Weights of a small contrastive audio-text model.
Model: 9.15M parameters, waveform 16khz input, encoder norm layernorm, encoder activation silu, encoder moe top_k, encoder num experts 4, encoder width 160, text encoder activation gelu, text encoder moe top_k, text encoder num experts 16.
Training: soap at rate 0.0046, 4000 steps.
Data: trained on short read English sentences (LibriTTS-R), 26041 training examples, 19.7 epochs.
Rows from expert 2 of block 4 of the text encoder, named by matrix and row number. Rows with one number belong to one neuron. Each number is 128 + 24 x the weight over its row's rms, rounded and kept within 0 to 255. All counts start at 0. After the name is the row's rms in percent of the matrix's.
# up: expert up (text_encoder.blocks.4.mlp.up, 16x128x128), inputs 0-127
# down: expert down (text_encoder.blocks.4.mlp.down, 16x128x128, transposed), outputs 0-127
up.4 072 [141 142 167 162 129 147 125 114 134 105 139 120 128 140 159 150 125 117 165 104 141 113  80 185 147 146 133  95 156  80 122 120 117 126 133 156 123 130  63 121 105  94 129 147 135 136 162 116 139 147 106 123 116 120 141 152 152 126 101 115  72 167  91  89 120 129 153 144 132 129 116 127 115 158 129  95 125  92 127 108 124 156 107 123  99  76 158 143 164 114 175 135 183  80  96 100  83 156 145 151 122 134 160 111 118 131 107  92 122 117 117 150 114 154 131 128 122 138 136 141 133 177 105 102 144 135 156 129]
down.4 084 [101 174 106 120 125 170 133  93 152 104 129 132  88 136 174 121 137 143 145 111 157 111  88 130 103 137 149 109 117 136 118 118 136  88 109 104 113 118 102 124 104 108 144 157 108 109 113 113 118 129 153 137 132 144 127 173 123 126 149  70 149 150 175 115 136 106 135  63  72 156 138 148  88 102  94 110 162 138 150 110 146 117 139 106 132 128 174 106 148 148 131 145 144 115 124 148  99 102 115 161 156 113  87 102 168 152 143 158 158 121 147 138 155 122 140 111 152 105 128 154 131 171 163 151 107 107 120 148]
up.5 097 [ 92 126 121 130 175 132 116 130 112 151 121 117 162 105 125 155 148 141 135  82 143 111 125 117  83 122 106 133 131 114 135  97 156 131  89 125 148 154 173 133 158 104 175 120 100 138  97 120 127 135 102 118 120 137  94  73 116 175 169 124 177 110  99 119 158 103 160 127 156 163 121 121 111 158 112  83 127 165 138 121 100 106 158  73 146 113 154 103 153 166 105 138 147 136 140 145  92 106 111 142 102 113  77 120 126 159 124 131 124 107 136 125 103 142 124 134 108 151 138 184 144 163 113 126 134 134  98 114]
down.5 111 [136 127 112 149 141 129 134 100 187 122 118 116 143 128 104 168 138 136  94 120 134 176 138 105 121 132 153  75 139 122  72 140 136  84 138 118 166 114 142 138 119 137 100 133 116 149 125 198 144 121 141 110 156 147 134 101 111 124 111  91  88 151 172 150 130 131 151 158 108 151 132 156 123 123 162  92 105 100 147 137 178 158 129 162 128 160 135 142 137 149 162 143 114 145  68  92  86 155 134 114 143 153  87 123 131 126 109 131 123 138 102 112 134 118 162 128 110 133 137 176  96 161 136 146 133 135 133 157]
up.6 085 [102 135 151 116 117 155  77 112 139 123 174 151 141 160 176 168  51 106 170 107 138 121 125 132  91 112 157  99 146 116 108 109 169 122 142 144 115 144 129 144 137 107 111 140 140 139 102 118 153  98 126 102 146 149 149  92 128  87 159  97 133 101 120 149 149 131 147 147 126 126  96 114 125 139 116 111 150 120 107 148  99 160 104  89 132 148 124 155 152 144 120 146 128 135 108  91  84 149 173 126 155 101 108 114 143 168 174 128 122 100 122 153 100 129 123 110 110 138 155 193 158 128 103 122 113 107 126 120]
down.6 084 [135 160 132 118 125 170 122 108 115 134 117 151 112 167 116 159 144 127 145 102 169 177 136 118 109 159 138 171 128 136 119 149 101 132 116  96 125 102 148 145 135 134 122 100 125 148 120 113 126 159 172 124  98 123 156 121 146 108 144 117  85  94 117 166 107  74 152 125  81 125 126 120 110  86 132 139 144 109 178 126 135 122  81 141 106 151 109 128 110 112  95 156 146 131 125  89 120 120 132 171  87  89 127 130  74  73 172 142 118 123 157 116 114 139 151 141 107 148 148 170 116 173 136 134 103 130 127  96]
up.7 081 [152 152 106 141 165 194 131 159 150  98 112 140 127 151 166 149 134 121 122 143 136 136 134  90 169 154 123 136 115 107 109 159 120 149 100 105 112 118 157 155 163 119 131 130 115  91 148 107 153 128  92 113 118 160 137  98 108 100 118 141  79 160  82 138 108  83 179 125 125  96 107 120  93 137 185 129 129 127 153 138  97 112 118 123  85 128 148  80  78 139 151  95 124  89 100 129 155  89 128 128 114 105 131 118 138 167 140 104 124 116 124 132 133 132 116 130 147 129  99 128  78 154 102 143 132 129 134 147]
down.7 084 [129 112 120 151  94 126 122 141 152 167 142 129 121 118 148  86 136  96 118 142 104 106 114  98 122 112 150 117 112 136  95 146  87 122 141 151 144 100 156 129 105  98 125 105 115 125  97 117 127 161 122  81  89  96 106 118 131 162 113 102 151 109 141 102 175 138 112  56 112 153 118 120 112 128  92 168 128 162 170 159 142 115  85 127 121 127 136 102 134 116  94 138 136 147 127 141 139 130 174  96 110 110 130 153 126 161 148 115  89 120 114  99 165 126 140 146  87 151 153 192 103 115 112 137 184 129 107 118]
up.8 086 [107 123  94 118 139 136 137 129 169 104 110 165 120 119 132  88 134 157 171 108 100 149 106 113 108 126 195 149 100 119 133  95 166 114 127 135 125 155 116  94 153 135 115  88 144  69 121 170 105 162 134 149 129 148  97 154 153 169 113 129  65 111  91 142 132 157 111 171 112 111 139 147 103 113 139 148 120 133 123 117 149 127 123 141 179 137 134 158 151 107 159 146 135 149 141 104 101 104 139 149 160 129 103 119 157 118 106 139 162 136 108 154 138 130 186 125  97 140 133 121 157 116  91 108 129  96 127 138]
down.8 099 [157 136 121 153 147  99 123 142 103  95 105  67 114 167 124 143 115 161  92 148  90 132 120 137 153 136 141 132 158  77 144 128 108 145  90  95 112 121 108 139 153 159 133 132 115 137 154 135 127 105 112  99 136 139 136 135 135 109 100 110 138 146 109 133 119 100 154 164 146 129 152 134 125 136 119 145 103 154 136  94 108 159 126 127 109 149 144 119 141 166 119 132 111 135 155 115 105  85 117  91  86 176 109  61 157 133  91 108 175 117 107 134 131 113 114 124  77 156 127  76  82 131 115 104 153 114 169 105]
up.9 094 [148 144 141 146 129 138 196 123 156 116 121 158 154 127 101  89 121 152 131 104 132 145 102 124 166 163 118 165 159 178 103 100 140 155 124 112 163 153 121 137 121 161 117 150 161 157 104 148 135 124 124 127 130 133 151  91 179 156 119 170 142 132 142 114 142  92 135 108 125 151 105 128 170 118 153 144 102 143 154 149 119 127 134 151 132 124 164 129 151 149 122 124 127 158 158 154 143 112 157 108 130 128 155 144 143 118 165 116 125 121 129 210 119 144 123 149 139 120 190 106 108 160 107 156  87  91 138 108]
down.9 108 [186 145 118 114 134 133  94 100 117 141 125 158 132 115  87 148 120  87 117 172 103 112 187 139 135 123 156 128 172 129 135 155 106 160 141 107 125 122 177  92 164 135  66 108  80 125 146  84  75  96 159 128  93  75 147 133 125 127 136  95 133  95 104 125 115  97 121 124 113 122 130 150 144 146 111 111 140 110 122 139  97 121 132 126 132 116 121 177 115 126  99 150 152 122 148 116 148 142  99  87 132 120 167 134 103 131 134 104 145 139 143 121 120 112  96 142 126 119 109 180 150  83 138 119 126 129 137 113]
up.10 091 [119 121 176 144 135 115 141 118 149 120 174 103  89  90 151 142 135 118 107 147 155  85 141 117  92 140 128 123 140  91 161  97 139 158 118 151  84 155 120 118 140 127 154 177 117  73 154 109 108 129 117  94 166  99 126 105 140 162 131 130 123 153 152 126  97 147  87 135  87 110 155 167 124 165 155 110  61 114 102 140 131  78  97 106 115 105 149 118 132  99 145 121  98 130  97 136 154 150 160 131 114 138 134 124 115  94 115 111  86 141 164 136 141 101 150 101 146 135 131  90 120 120 128 127 127 121 131 108]
down.10 080 [135 146 164 116 115 104 143 151 115 147 151 139 121  98 152 114 155 196 139 100 100 147  99 128 128 114 117  87 146 139 125 145 158 163 134 121 141 106 152 140 132 158 114 126 128 162 140 140 117 129 117 127  92 139  95 110  97  53  99 149 160 100 134 123 165 152 140 143 105  82 154 109 118 131 109 147  91 159  66  74 116 112 118 153 135 129 147 132 128 142 108 104 133 133 155 164 160 150  96 112 107 122 156 166 115  88 140 121 137 112 108 129  97 124 148  96  84  96 150 120 142 115 123 169 155 127 136 112]
up.11 082 [ 95 131 109 126 114 172 119 166 123 100  97  83 127  86  82 112 142 172 118 126 127 115 128 190 120 123 128 145 159 103  91 103 163  71 177 141 147 155 126 154 163 135 132  94 152  84 135 116 142 116 122 152 175 115 152 121 140 180 107 134 134 118 136  99 135 135 141  61  86 102 121 144 142 124 146 115 125 140 160 132 126  98 143 140 113 113 113  85  99 115 142 147 152 123  99 144 109 144 123 187 151 128 119 137 155 154 130 118 134 122 110 138 154 122 149 144 120 135 107 114  99 140 111 142 126 150 135 157]
down.11 090 [160 118 161 190 169 108 154 164 162 142 144 117 140 136 138 118 136 103 111 131 132 146 168 110 137 143 104 133 117 118 142 133 102 118 121 146 130 121 121 172  76 116 174 157 114 114 158 106 134 108  78 108 110 109 140 110 103 133 103 118 143 138 146 104 138  83 113 123  72 145 119 153 119  59  48 163  89 156 151 137 121 146 122 111 117 120 136 149 115 144 143 117 153 100 114 156 112  93 116 113  98 140 131 132 131 112 123 129 130 156 119 126 120 114 109 160 125 121 167  99 110 137 149 123 115 132 185 132]
up.12 108 [103 120 133 159 126 163 130 119 146 103 123 142 167 117  99 160 130 139 108 152 114  75  89 144 105 110 122 117  96 129 154 129 144 116 137 123 132 119 111 156 147 165 130 221 130  85 165 152 128  86 131 131 126 106 178 117 142 115 149 138 152 135 171 116 153 143 153 141  94 133 150 125 120 156 124 131 174 129 149  79 149 125 178 114 133 108 150 119 134 145 125 135 109 142 113 114 169 138  93 181 193 133 130 122 127 160 119 147 129 128 136 152 143 163  98 123 141 121 125 152 125  94 122 155 103 106 122 135]
down.12 101 [131 150 137 129 113 132 127 126  88 168 125 110 161 134 101  91  94 180 144  99 103 101 114 110 113 104 157 154 121 121  92 158 175 153 123  89 124 116 131 145 106 134  97 102 152 149 111  93 141  91 165 174 115 145 173 124  65 124 127 115 115 102 147 130 164  90 123  99 117 128  87  90 146 150 111 152 137 131 154 115 100 129 112 113 132 126  84 127 119 146 105 147 125 141 150 138 118 135 132 159 147 121 150  96 146 127 137 114 123 140 102 108 142 148  90 177 107 103 137  98 144  82 116 111  80 124 148 155]
up.13 106 [161 162 110 141  89 175 142 116 163 142 159 132 119 153 119 121 129 123 151 110 164 164 131 176 131 135 132 112 158 143 110 149 125 155 124 140 119 171 137 142 105 114 100 199 130 135 120 148 137 189 140 148 118 148 131 101 135 118 154 146 126 100  80 107 144 139 144 133 172 156 114 112 111 149 174 189 103 148 138 100 122 113 140 137 154 118 136 162 139 134  88 161 133 170 144 141 159 114 174 105 133 153 126 110 144 114 108 170 156 150  99 124 113 112  85 117 158 137 146 128 144 119 117 133 156 149 113 148]
down.13 111 [142 104 111  93 159 133 117  94 136 132  95 106 171 146 105 104  89 110 126 155 128  98  98  84 135 128 105 140  95 139 136  71 106  86 112 177 150 127 151 124  94 143 135 113  95 128 126 126 123 151 102 159 131 147  99 141 127 143 129  78 155 124 109 135 124 136 153 123 158 161 115 200 126 109  80 153 136 119 164 142 148 109 167 144 122 163 127 116 131 116 100 101 137 179  97 148 116 112 133 107 166  85 112 111 147 109 128 158 114 101 159 142 130 128 124 137 101 101  96 144 120 122 112 116 121  90 145 151]
up.14 109 [173 146  74 150 171  96 126 118 145 141 156 119  96  80 120  87 132 136  39 170 142 156 107 136 125 163 147 119 103 146 154  94 140 147 127 105 140 141 138 124 145 124 122 130 101 105 138 143 143  78 104 127 133 115 150 102 123 127 111 106 134 156 137 132 137 101 129 132 108 118 103 126 112  92 139 144 138 115  95  81 108 143 124 143 114 173 111 124 125 105 136 133 123 130 126 179 131  96 128 114 114 146 133 126 144 148 119 109 114 156  81 124 122 128 181 172 164 100 153 146  97  96 138  89 144 151 131 100]
down.14 112 [115 108 119 132  61 141 119 153 153 125 123 124 143 141 161  85 116 146 127 133 145 126 159 124 120 124 119 144 115 152 150 125  87 176 104 114  66 115 112 156 142 162 161 193 152 135 150 139 146 159 121 122 132 112 121 127 169 178  95 121 148 124 132 127 121 136 133 153 127 142 113 166 125 107 133 177 145  81 133 101 102 143 109 156 148 106 143 145 100 154 136  91 118 102 163  97 157 182 116 135 113  81 117 137 105 136 140 151 139 114 113 162 140 115  96 101 114 139 136  98 104 111 116 101 158  92 129 120]
up.15 087 [135 175 129 160 153 145 128 116 117  88 154 142 147 165 168 126 142 147 164 155 111 120 128 120 116 124 130 141 164 121 191 104 120 179 155 156  88 110 162 133 169 168 118  93 130 115 136 126  99  90 160 161 109 113 128 101 113 151 115 155 133 148 148  85 148  97  93 102 142 134  78 117 113 136 175 146 146 114 144  99 105 111 105 134 116 126 107 128 147 175 116 148  97 162 145 116 101 151 121 143 118 163 112 147 148 155 117 106 116 131 115 128 108  96 132 105 130  94 168 177 135 103 125 123 129 149 124 140]
down.15 086 [133 146 129 149 100 109 169 129 155 125  98 134 115 133 150 148 186  87 145 143 116 163  59 158 119 108 148 128 123 120 116 126 148 145  81 112 127 168 128 151 125 125 114 146 139 134  67 130  98 102 158 125 151  68 155 125 153 141 118 143 123 111  95 129 134 142 152 176 112 104 144 142 128 116 145 110 151 133  99  89 176 108 143 182 173 129  98 102 118 151 130 104 120 104  88 117 129 121 150 121 105 157 108  93 138  90 128 145 117 113 161 143 146 123 144  98 126 128 133 153 136 150 167 104 131 144 118 154]
up.16 124 [146  80 143 146 153  89 138 156 172 115 143 130 109 115 109 150 119 138 107 133 134 154 158 168 159 185 106 127 148 108 112 158 144 147 152 174 144 159 134 146 159 138 139 169  84 137 116 101  58 119 134  78 150 105 114 140 118 120 134 141 117 135 124 119 143  65 139 108 121 164 128 138  94 107 150 104  83 135 112 136 136 112  86 140 148 155 122 131 156 128 127 150  98 143 121 132 110 117 158 127 129 138 113  93 103 121 125 122 125 141 157 142 170 138 134  55 119 113  99 122 117 140  98 100 130 146 158 123]
down.16 119 [ 93 155 140 155 129 142 158 188  93 124 118 156 149 155 114  84 137 157 115  83 115 144 120 123 100 113 144 122 108 135 150  55 107 137 199 138 139 106 156 104  86 144 141 115 124 151 137 140  76 145  96 100  65 135 144 111 166 139 129 160 123 140 118 142 134 159 163  82  96 139 127 149 160 129 138 143 117 144 118 145 156 125 138 155 147 150 129 130 136 133 108 109 129 164 101 109 114 153 113  97 156 113 151 123 118  98 136 127 155 127 142 113 127 143 116 139 141 153 146 130 170 168 164 140 135 109 112 122]
up.17 076 [133  88  91 124 119 145 137 126 114 138 150 130 124 120 108  83  92 116 130 133 151 165 132 158  94 153 136 139 145  88 138 147 127 162 130 139 102 179 156  96 112 155 145 100 149 123 101 186  95 108 140 153 109 135 139  86 143 121 156 116 123  71  69 107 156 101 125 106 105 165 117  95 135 128 118 120 144 150 119 156 109 138 147 130 125 133 185 138 117 100 176  99 133 158 135 145 147 139 129 121  85  89 136 109  98 122 130  99 118 178 153 131  94 133 137 154 145 148 120 125 139 134 119 163 111 122 138  84]
down.17 077 [113 191  98 125 155 110 102 110 144 120 125 119 123 156 149  72 142 126 124 125 105 143 166  87 125 142 101  93 145 135 144 146 124 112 162 176 165  84 150 145 148 146 147  90  95 116 157 114 128 155 126 118 147  89 119 109 137  80  96  93 119 107 116 157  84 119 100 159 115  77 143 126 126 117 159 140 108 119 101 122 125 134  90 140 150 157 124 115 142 156  82 113 148 126 172 104 143 149 139 129 140 136 103 137 144 135  90 154 158 117 104 147 130 111 164 113 118 142 113 104  89 129 126 104 138 113 105 173]
up.18 079 [ 97 139  85 128 147 162 102  97 147  91 133 146 137 118  95 132 147 155 165 146 118 128 175 149 174 115 168 146 142 128 110 112 137 133 163 124 139 130 150 117 106  85 152 151 135 145 112  94 161 112  96 105 104 149 139 112 146  99 159 154 128  98  75 108 169  98 163 117 143 128 133 133 112 142 104 107 121 148 157 120  78 151 100 136 135  99 131 130 144 144 130 112 114 105 161 112 105 187 137 119 133  93  97 151 122  82 160 103 147 143 150 130 112 158 134 161 145 151 127 112 170 146  89 137 103 103 107 133]
down.18 081 [170 126 144 155 117 131 154  84 106 104 170  90 117 139  91 155 153 132 131  94 122 133 158 145 134  84 121 146 201 119 130 130 110 124 112 129 124 119 178 135 117 130 153  95  78 138 111 116 147 161 117 114 186 100  69 123 135 144 116 103  81 144 110  96 155 138 145 140 129 180 122 113 105 104 123 113 162 128 170 121 111 139 121 126 101 112 140 163 104 145 127 175  93 112 116 139 143  98 120 141 135 136 102 130 155 140 140 144 118 119 122 125 175 140 150  96 146 156 150 125  89 122 128 133  90 127 117 143]
up.19 138 [131 146 138 117 122 145  93 104 117 185 153 128 167 127 128 144 146 151 160 118 162 101 118 120 118 127 148  99 157 108 123 112 117 119 108 140 123 138 124 117 131 157 104  77 122 119 113 138 152 147 138 163 157 109 119  88  98  90 135 161 154 124 115  70  99 188 116 125 100 161 152 111 142 115 156 160 152 137 133 134 143 139  98 147 175 138 122 126 113 134 106 126 156 149  90 128  95  83 149  95  92 116  99 122  90 144 121 143 106 110  72 157 147 118 149 141  79 159 117 126 167  91 118 151 138 132 138 143]
down.19 127 [128 130 123 132 144  87 129  87 104 126 165 113  88 103  99 177 127 139  80 114  85 114 163 138 113 113 158 127  74  82 122  76 142  90  91 110 140 107 127 104 157 122 122 148 145 174 146 156  96 174 146 147 105 119 142 144 114 170 171 124 144 161 144 106 145 159 159 122 131 113 171 149 133 143 162 136 125 137 147 112  90 129 126 124 141 102 125 117 117 148  71 129 146 176 162 101 118 123 105 121 107 141 112 118 137 127 140 151 130 130 153 134 100 159 105 132 117 147  94 124 165 117 148 142 121 151 133 129]
up.20 073 [ 96 146 111 165 156 103 130  94 125 109 162 116 138 148 158 140 115 105 124 112 113 128 136 138 166 106 168 163 136 162 162 115 162 117 130 107 102 124  94 147 187 133 106 104  63 109 132 154 111 120  91 111 158 108 132 108  98 140 147 168 141 140 106 157 125 115 160  92  93 148 105 118 134 130 179 114 130 111 122 170 128 144 141 179 142 114 133 131 141 138 125 129 112 119 114 104 122 100 138 121 127 112 124 140 107  92 158 121 141 166 138 116  99 119 127 125 112 139 208 162 150 135 108  92 137 153 153  94]
down.20 078 [113  81  89 136 136 155 126  93 109 122 147 145 122  96 155 129 121 123 129 102 121 132  77 120 105 109 123 134 147 159 135 109 112 151 146 182 135 131 118 146 171 140 117 133 112  96 100 132 173  87 113 108 159 114 163 114 132 144  69 140 132 120 136 107 184 132 136 168 141 102  95  98 111 131 111 142 108 138 119 160  88 179 115 154 121 139 157 149 139 105 156  87 163 161 163 115 156 148  98 116 127 143 104 123 141 113  95 112 135  87 134 113  97 149 113  86 127  91 140 103 147 140 116 107 162 141 133 145]
up.21 064 [137 129 102 126  88 148 124 142 125  98 143 113 105 116 133 110 142 147  94 125 130 122 133 127 131 116 116 128 105 126 112 110 113 130 166  74 145  57 103  95  96 164 128 178 124  99 120 131 101 147 147  93 155 151 125 126 142 126  88 157 154 137 151 107 154 140 177 159  94 175 155 126 117 110 117 126 155 136 126 137 135 161  89 138  88 111 137  99 162 141 136 136 175 118 114  92 147 126 131  85 168 105  67 144 165 121 149 103 151 108 111 162  98 104 122 169 106 126 147 134 114 123 145 145 149 142 120 138]
down.21 077 [128 102  77 104 117 108  99 123 105 138 159 135 137 131 118 110 111 122  97 141  77 107  86 101 120 158 124 147 129 145 101  89 107 133 101 149 127 107 113 102 121 122 102  92 119 159 112 162 134 139 132 104 162 127 151 128 139 144 117  99 139 112 144  72 113 109 132 119 185 113 129 122 107 148 148 155 131 167 140 166  94 116 167 148 100 110 117 109 108 120 162 131  95 110  92 142 128 138 120  95 115 144 143 154 116  82 174 143 121 106 119 102 115 109  72 106 160 132 118 129 111 106 164 155 157 150  75 164]
up.22 074 [123 127 151 172 113 147 116 149 126 160 190 136 131 130 118 100 136 132 138 127 124 136 141 166 112 136 121 162 117 151 108  74 114 124 137  98 106 119 102  89 144 115 118 116  88 114  78 140 145 159 149 162 113 170 136 128 155 151 142 108 150 108 104 132 110 100 117  92  94 138 125  72  75 122 135 137 168 104  98 108 103 134  88 134 145 101 113 152  85 104 102 119 114 145 129 109 100 126 178 106 157  89 121 161 144 145 150  94  86 132 112 142 114 100 161 136 110 111 162 133 146 138 130 113 160 105 132 122]
down.22 075 [ 92 152 134 137 114 133 152 128 131 128 126 122 133  91 125 130 154 110 128 127 140 119 125 120 147 135 137 120 105 165 104 134 190 130 187 128  95 113 129 124 131 134 109  83 108 106 126 118 137 140 134 123 118 139 173 149 129 116 148  86 133 146 140 142 136 126 166 121 120  74 177  69 175 107 121 127 142 144 131 112 143 135 182 118 147  93  99 113 174 170 149 114 141 148 122  96 120  70  97 142 126 143 113  74  66 125 153 101 144 131 106 143 141 113 124 133 107  84 134 144 119 121 151 137  84  97 111 140]
up.23 109 [ 90  97 120 105 130 138 177 106 122 123 149 155 102 118 120 102 127 113 166 145 116 148 115 160 115 141 145 114 126 153 150 142 135 153  96 106 102 129 100  93 140 171  68 116 148 136 171 151 107 155 142 105 104 132 129 152 134 154 158  95 103 172 124  86  70 196 139 117  99 153 136 117  96  94 123 120 117 159 118 148 116 114  89 142 138 139 112 117 134 163 130 129 154  75 128 169 139 106 115 135 105 134 121 123 140 120  99 177 135 128 109 149  94 141 107 128 115 158 102 110 146 128 148 163 115 133  91 118]
down.23 093 [ 98 175 143  50  86 122 117 102 111 107 104 121 152 108 155  83  88 117 125 138 111  78 137 166  93 120 128 125 135 159 156 138 128  94 142 134  98 179 149  92 103 136 119 151 129 119 158 139 119 132 116 132 106 155 135 130 102 119 128 161 144  85 137 148 112 150 126 112 152 119 143 138 104 173 139 131 119 134 151  95 141  90 123 126 134 145 146  94 131 112 150 143 123 147 140 118 157 103 141 157 115 134  68 166 102 129 139 141 144  98  99 142 125 118 137 120 121 108  68  99 111 106 110 163 144  94 162 120]
up.24 116 [117 133 163 140 135 179 119 126 133 118 137 153 122 105 108 124 132  96 100 130 146 122 177 100 124 127 129 162 112 137 126 123 105 136  81 145 101 144  97 122 121 106  83 102 132 141 118 187 109 137 152 149 122 122 120 131 148 139 158 144 106 134 136 116 143 157 138 166 109 105 160  99 147 114 126 175 120 164 104 162 108 101 111 136 136 130  94 102 103 100 151 150  78 100 136 111 128 103 150 144  91  91 186 137  94 128 121 104 145 167 138 162 135 141 131  97  79 138 120 117  98 139 115  82 145 156  93 172]
down.24 108 [162  93 160 149 127 113 134 140 139 141  93 124 135 118 127 132 157 124 160 150 125 130 152 126 150 106 101  81 112  91  89 155 153 128 125 115 123 119 124 136 127 179 161  75 120  87 128 165 151 115 147 132 127 142 159 139 108 156 142 106 150 138 156 117 138  98 113 145 127 162 140 113 143 146 128 126 104  96 122 126 142 123 149 127 124 105 188 103 120 112 119 107 151 131 111 175  75 159 125 109  85  91 117 143 174 118 101 116 109  97 120 102 115 124 135 117 104 117 118 129  82  89 145 168 176 146  98  70]
up.25 104 [118 108  54 135  97 126 130 130 134 119 111  98 104 151 142 159 124 123 111 189 157 145 157 136 143 121  99 142 151 160 121  97 102 136 119 140  85 134 162 116 125 139 166  94 104 102 152 147 103 171 149 132 182 141 148  99 113 126 139 140 140 120 114  93 124 140 126 163 147 110 123 157 104 124 167 113 117 136 115 169 154 138 121 131 149  95 145 125 116 131 112 135 177 142 110 145 161 138 121 129 147 143 166  87 149 116  91 136 117 116 159 125  69 120 169 159 109 126 123 104 165  93 150 160 123 116 102  99]
down.25 102 [ 97 142 126 131 116 152  73 106 117 127 147 106 132 114 115 141 149 145 113 142 132 134 165 163 100 112 144 127 119 180 160 126 150 172 130 134 167 146 167  87 140  98 127 170 169 124 160 137 105 136  99 109 124 128  93 159 107 115 159 128 172 131 129 131  72 133 135 136 118 108 137 154 171 152 132 145 100 154 151 141 122 124 103 113 141 133 152 137 143 106 156 120 101 128 158 180 177  99 162  95  98 124 141 115 132  99 160  92 146 132 106  97  88 135  98 109 128 135  83 113 129 148 115 143 130  88 142 152]
up.26 118 [108 103 145  98 183 133 153 118 140 137 116 112 144 116 108 109 137  91 137 154  95 151 155 117  60 123 118 178 144 121 137 125  75 160 143 102 109 113 120 158 124 150 124 150 132 155 144  96 141 132 164 118 107 131 159 125 128  96  91 178 134 147 137 131 136 176 107 108 101 111 120 129 131 118 131  95 140 114 166 127 122 130 153 128  98 122 121 123 102 105 147 111 137 178 162 140 140 120 104  97 112 143 130 128  71  89 127  92 126 162 100 156 106 139 140 126 152 116 106  84 169 130 167  98 110 156 141 100]
down.26 112 [ 92 146  82 136 130 121 120 123 156 141 123 153 145  90 100  91 102 139 161 119 136 100 116 147 143 144 112 111 156 120 133 114  81 130  94 122 104 118 129 111 152 149 138 183 136 109 180 148 123  90 105 199 129 100 148 148 118 140 119 139 128 147 112 152 179 122  78 137 137 146 109 129 109 163 156 114 110 135 148 177  90 119 138 131 127  84 165 111 115 131 135 107 140 133 129 112 152 148  91  78 116 133 163 118 108 112 110 144 147 119 127 128 135 115 123 123 161 131 164 114 115 128  83 107 130 112 126  58]
up.27 106 [134 164 156 111  83 142 117  99 134 131 171 103 130 120 152 148 119 123 155 136 143 150 132 119 101 147 126 126 131 159 133 163 177 135 161 141 126 124  99 119 147 157 149 134 146 138 124  93 131 120 121 156 137 171 165 103 108 127 136  98  76 121 130 157 150 138 118 182 121 138  86 130 107 134  82 138 129 111 111 217 138 116 103  78 161 143 144 147 104  78 127 166 118 115 121  99 142 131 163 117 125 103 130 131 140 143 127 142 128 140 151 168 141 119 176 121 121 161  83 143 119 110 134 170 113 152 125 139]
down.27 110 [134 133 159 104 170 120 162 136 111 139 153 155 110 145 122 114 136 122 125  79 112 114 137 107 140 124 158 133 140 125 156 153 135 120 156 126 123 134 141 102 138 128  86  65 110 110 108 167 111 109 162 141 143 129  96  94 127 139 158 182 152 151 105 123  98 113 160 124 110 132 169 165 113 134 100 110 110 149 127 179 125 170 154 160 141  90 107  89 114 167 122 121 114 160 120 116 115 129 134 192 110 105 124 135 123 115 115 155 127 157 138 139 129 132 122 108 100 145 134 109 115 144 151 162  86  78  80 166]
up.28 122 [163 132 130 120 106 160  94 111  85 191 136 100 138 118 119 159 150 152 120 156 117 129 105 185 149 161 137 125 157 102 128 127 176 117 173 167 137 138 125 145 126 104 132 185 150 131  98 104 134 113 120 186 129 100 129 101 127 168 138 108 124 114 136 132 175 137 130 101 131 157 131  86 161 153 121 129 160 106 126  60 145 107 112 134 163 116 147 132 148 154 154 117 129 116 103 131 107 127  98 144 159 142 145 115 153 161 121 119  93 167 160 159 119 100  97 119 129 109 125 102 147 125 128 137 136 105 132 116]
down.28 111 [137  74 145 137 133 137 112 139 123 128 125 149 166 109 143  63 155 157 138 126 123 132 149 131 128 109 124 163 131 148 133 111 138 133  88  94 152 116 121 149 108 118 103 112 137  95 111 127 149 143 150 165 132 125 187 130  40 154 166 105  97 125 132 121 138  77 134 138 124 181 122 100 154 133 113 155  93 119 148 123 116 154 109 145 137 132  73 120 138 164  92 171 140 146 123 136  87 130 144 119 150 114 133 113 112 120 171 109 135 156 144 123 120 117 119 175 102 144 130 115 137 175 141 117 107 112 164 132]
up.29 074 [116 156 164 131 137 105 115  94 140 171 137  96 147 111  92 150 136 118 135 135 115 162 133 130 109 134 135 153 145 112 163 127  93 101 111 124 148  95 131 140 142  77 161 104 123  86 104  72 152 105 182 151 150 155 135 126 129 166 113 124 104 130 123  92 164 118 136 127 162 132 128 127 139  78 146  87 106 112  86 110 110  92 136 123 135 148 121 116 147 112 101 179 160 102 177  90 125 137 140 124 137 119 109 118  80 165 122 112 113 161 108 154 135 150 122  98  97 112 152 154 120 130 115  96 126 161 117  96]
down.29 079 [134 106 160 167 117 135  99 134 118  91 113 134 115 130 130 112 165  93 134  97 130 165 122 142 127 131 152 112 136 106 167 138 122 121 154 127 184 143 148 170 143 174 136 129 108 153 144 151  83 160  92 120 135 128 136 145 145 102 161 106 129 112  92 120 151 190 115 163 112 146 115 122 179 127 129 100  91  97 150 153 160 120 140 189 150  96 118 150 113 115 140 130 135  83 145 115 137 168 125 104 105  92 142 124 126 130 107  90 115 145  86  66 142  96 113 130 137 116 120 106 110 112 113 124 125 143 100 134]
up.30 107 [118 115 183 100 108 133 161 138 167 124 108 105 147 150 132 113 142 134 182 128 144 109 129 109 143 103 146 122 151 112 195 118 114 148  73 167 132 144 109 174 157 153 164 139 117 129 118 167 128 132 116 119 106 131 121 128 142 122 113 140 104 144  76 166 188 139 119  88 118 109 110 140 107 117 139 157 120 129 121 121 118  88 106 163 126 112  93 147 127 135 111 166 124 128 143 145  81  85 189 113 127 129 116 119 133 131 109  91 123 153 146 140 157 129 128 124 154  62 159 101 140 136 137 131 127 140 127 108]
down.30 113 [188  73 146  79 156 117 117 114 144 177  94 113 103 135 134 106 126 144 152 149 106 159 130 118 104 117 173 128 121  97 136 160 108  98 109 133 110  98 142 167  95 122  95 139 118 168 174 101 124 134 133 132  98 114 113 140 157 103  97 140 150 116  91 129 160 154 101 153 157 138 121 151 162  87 138  92 120 114 102 118 142 121 126  99 129 152 136 144 115 112 112 150 157 136 121 110 151  98 119 118 139 160 134 117  56  93 136 150 105  92 146  89 123 127 148 160 112 144 161 121 152 143 110 127 134 117 114 109]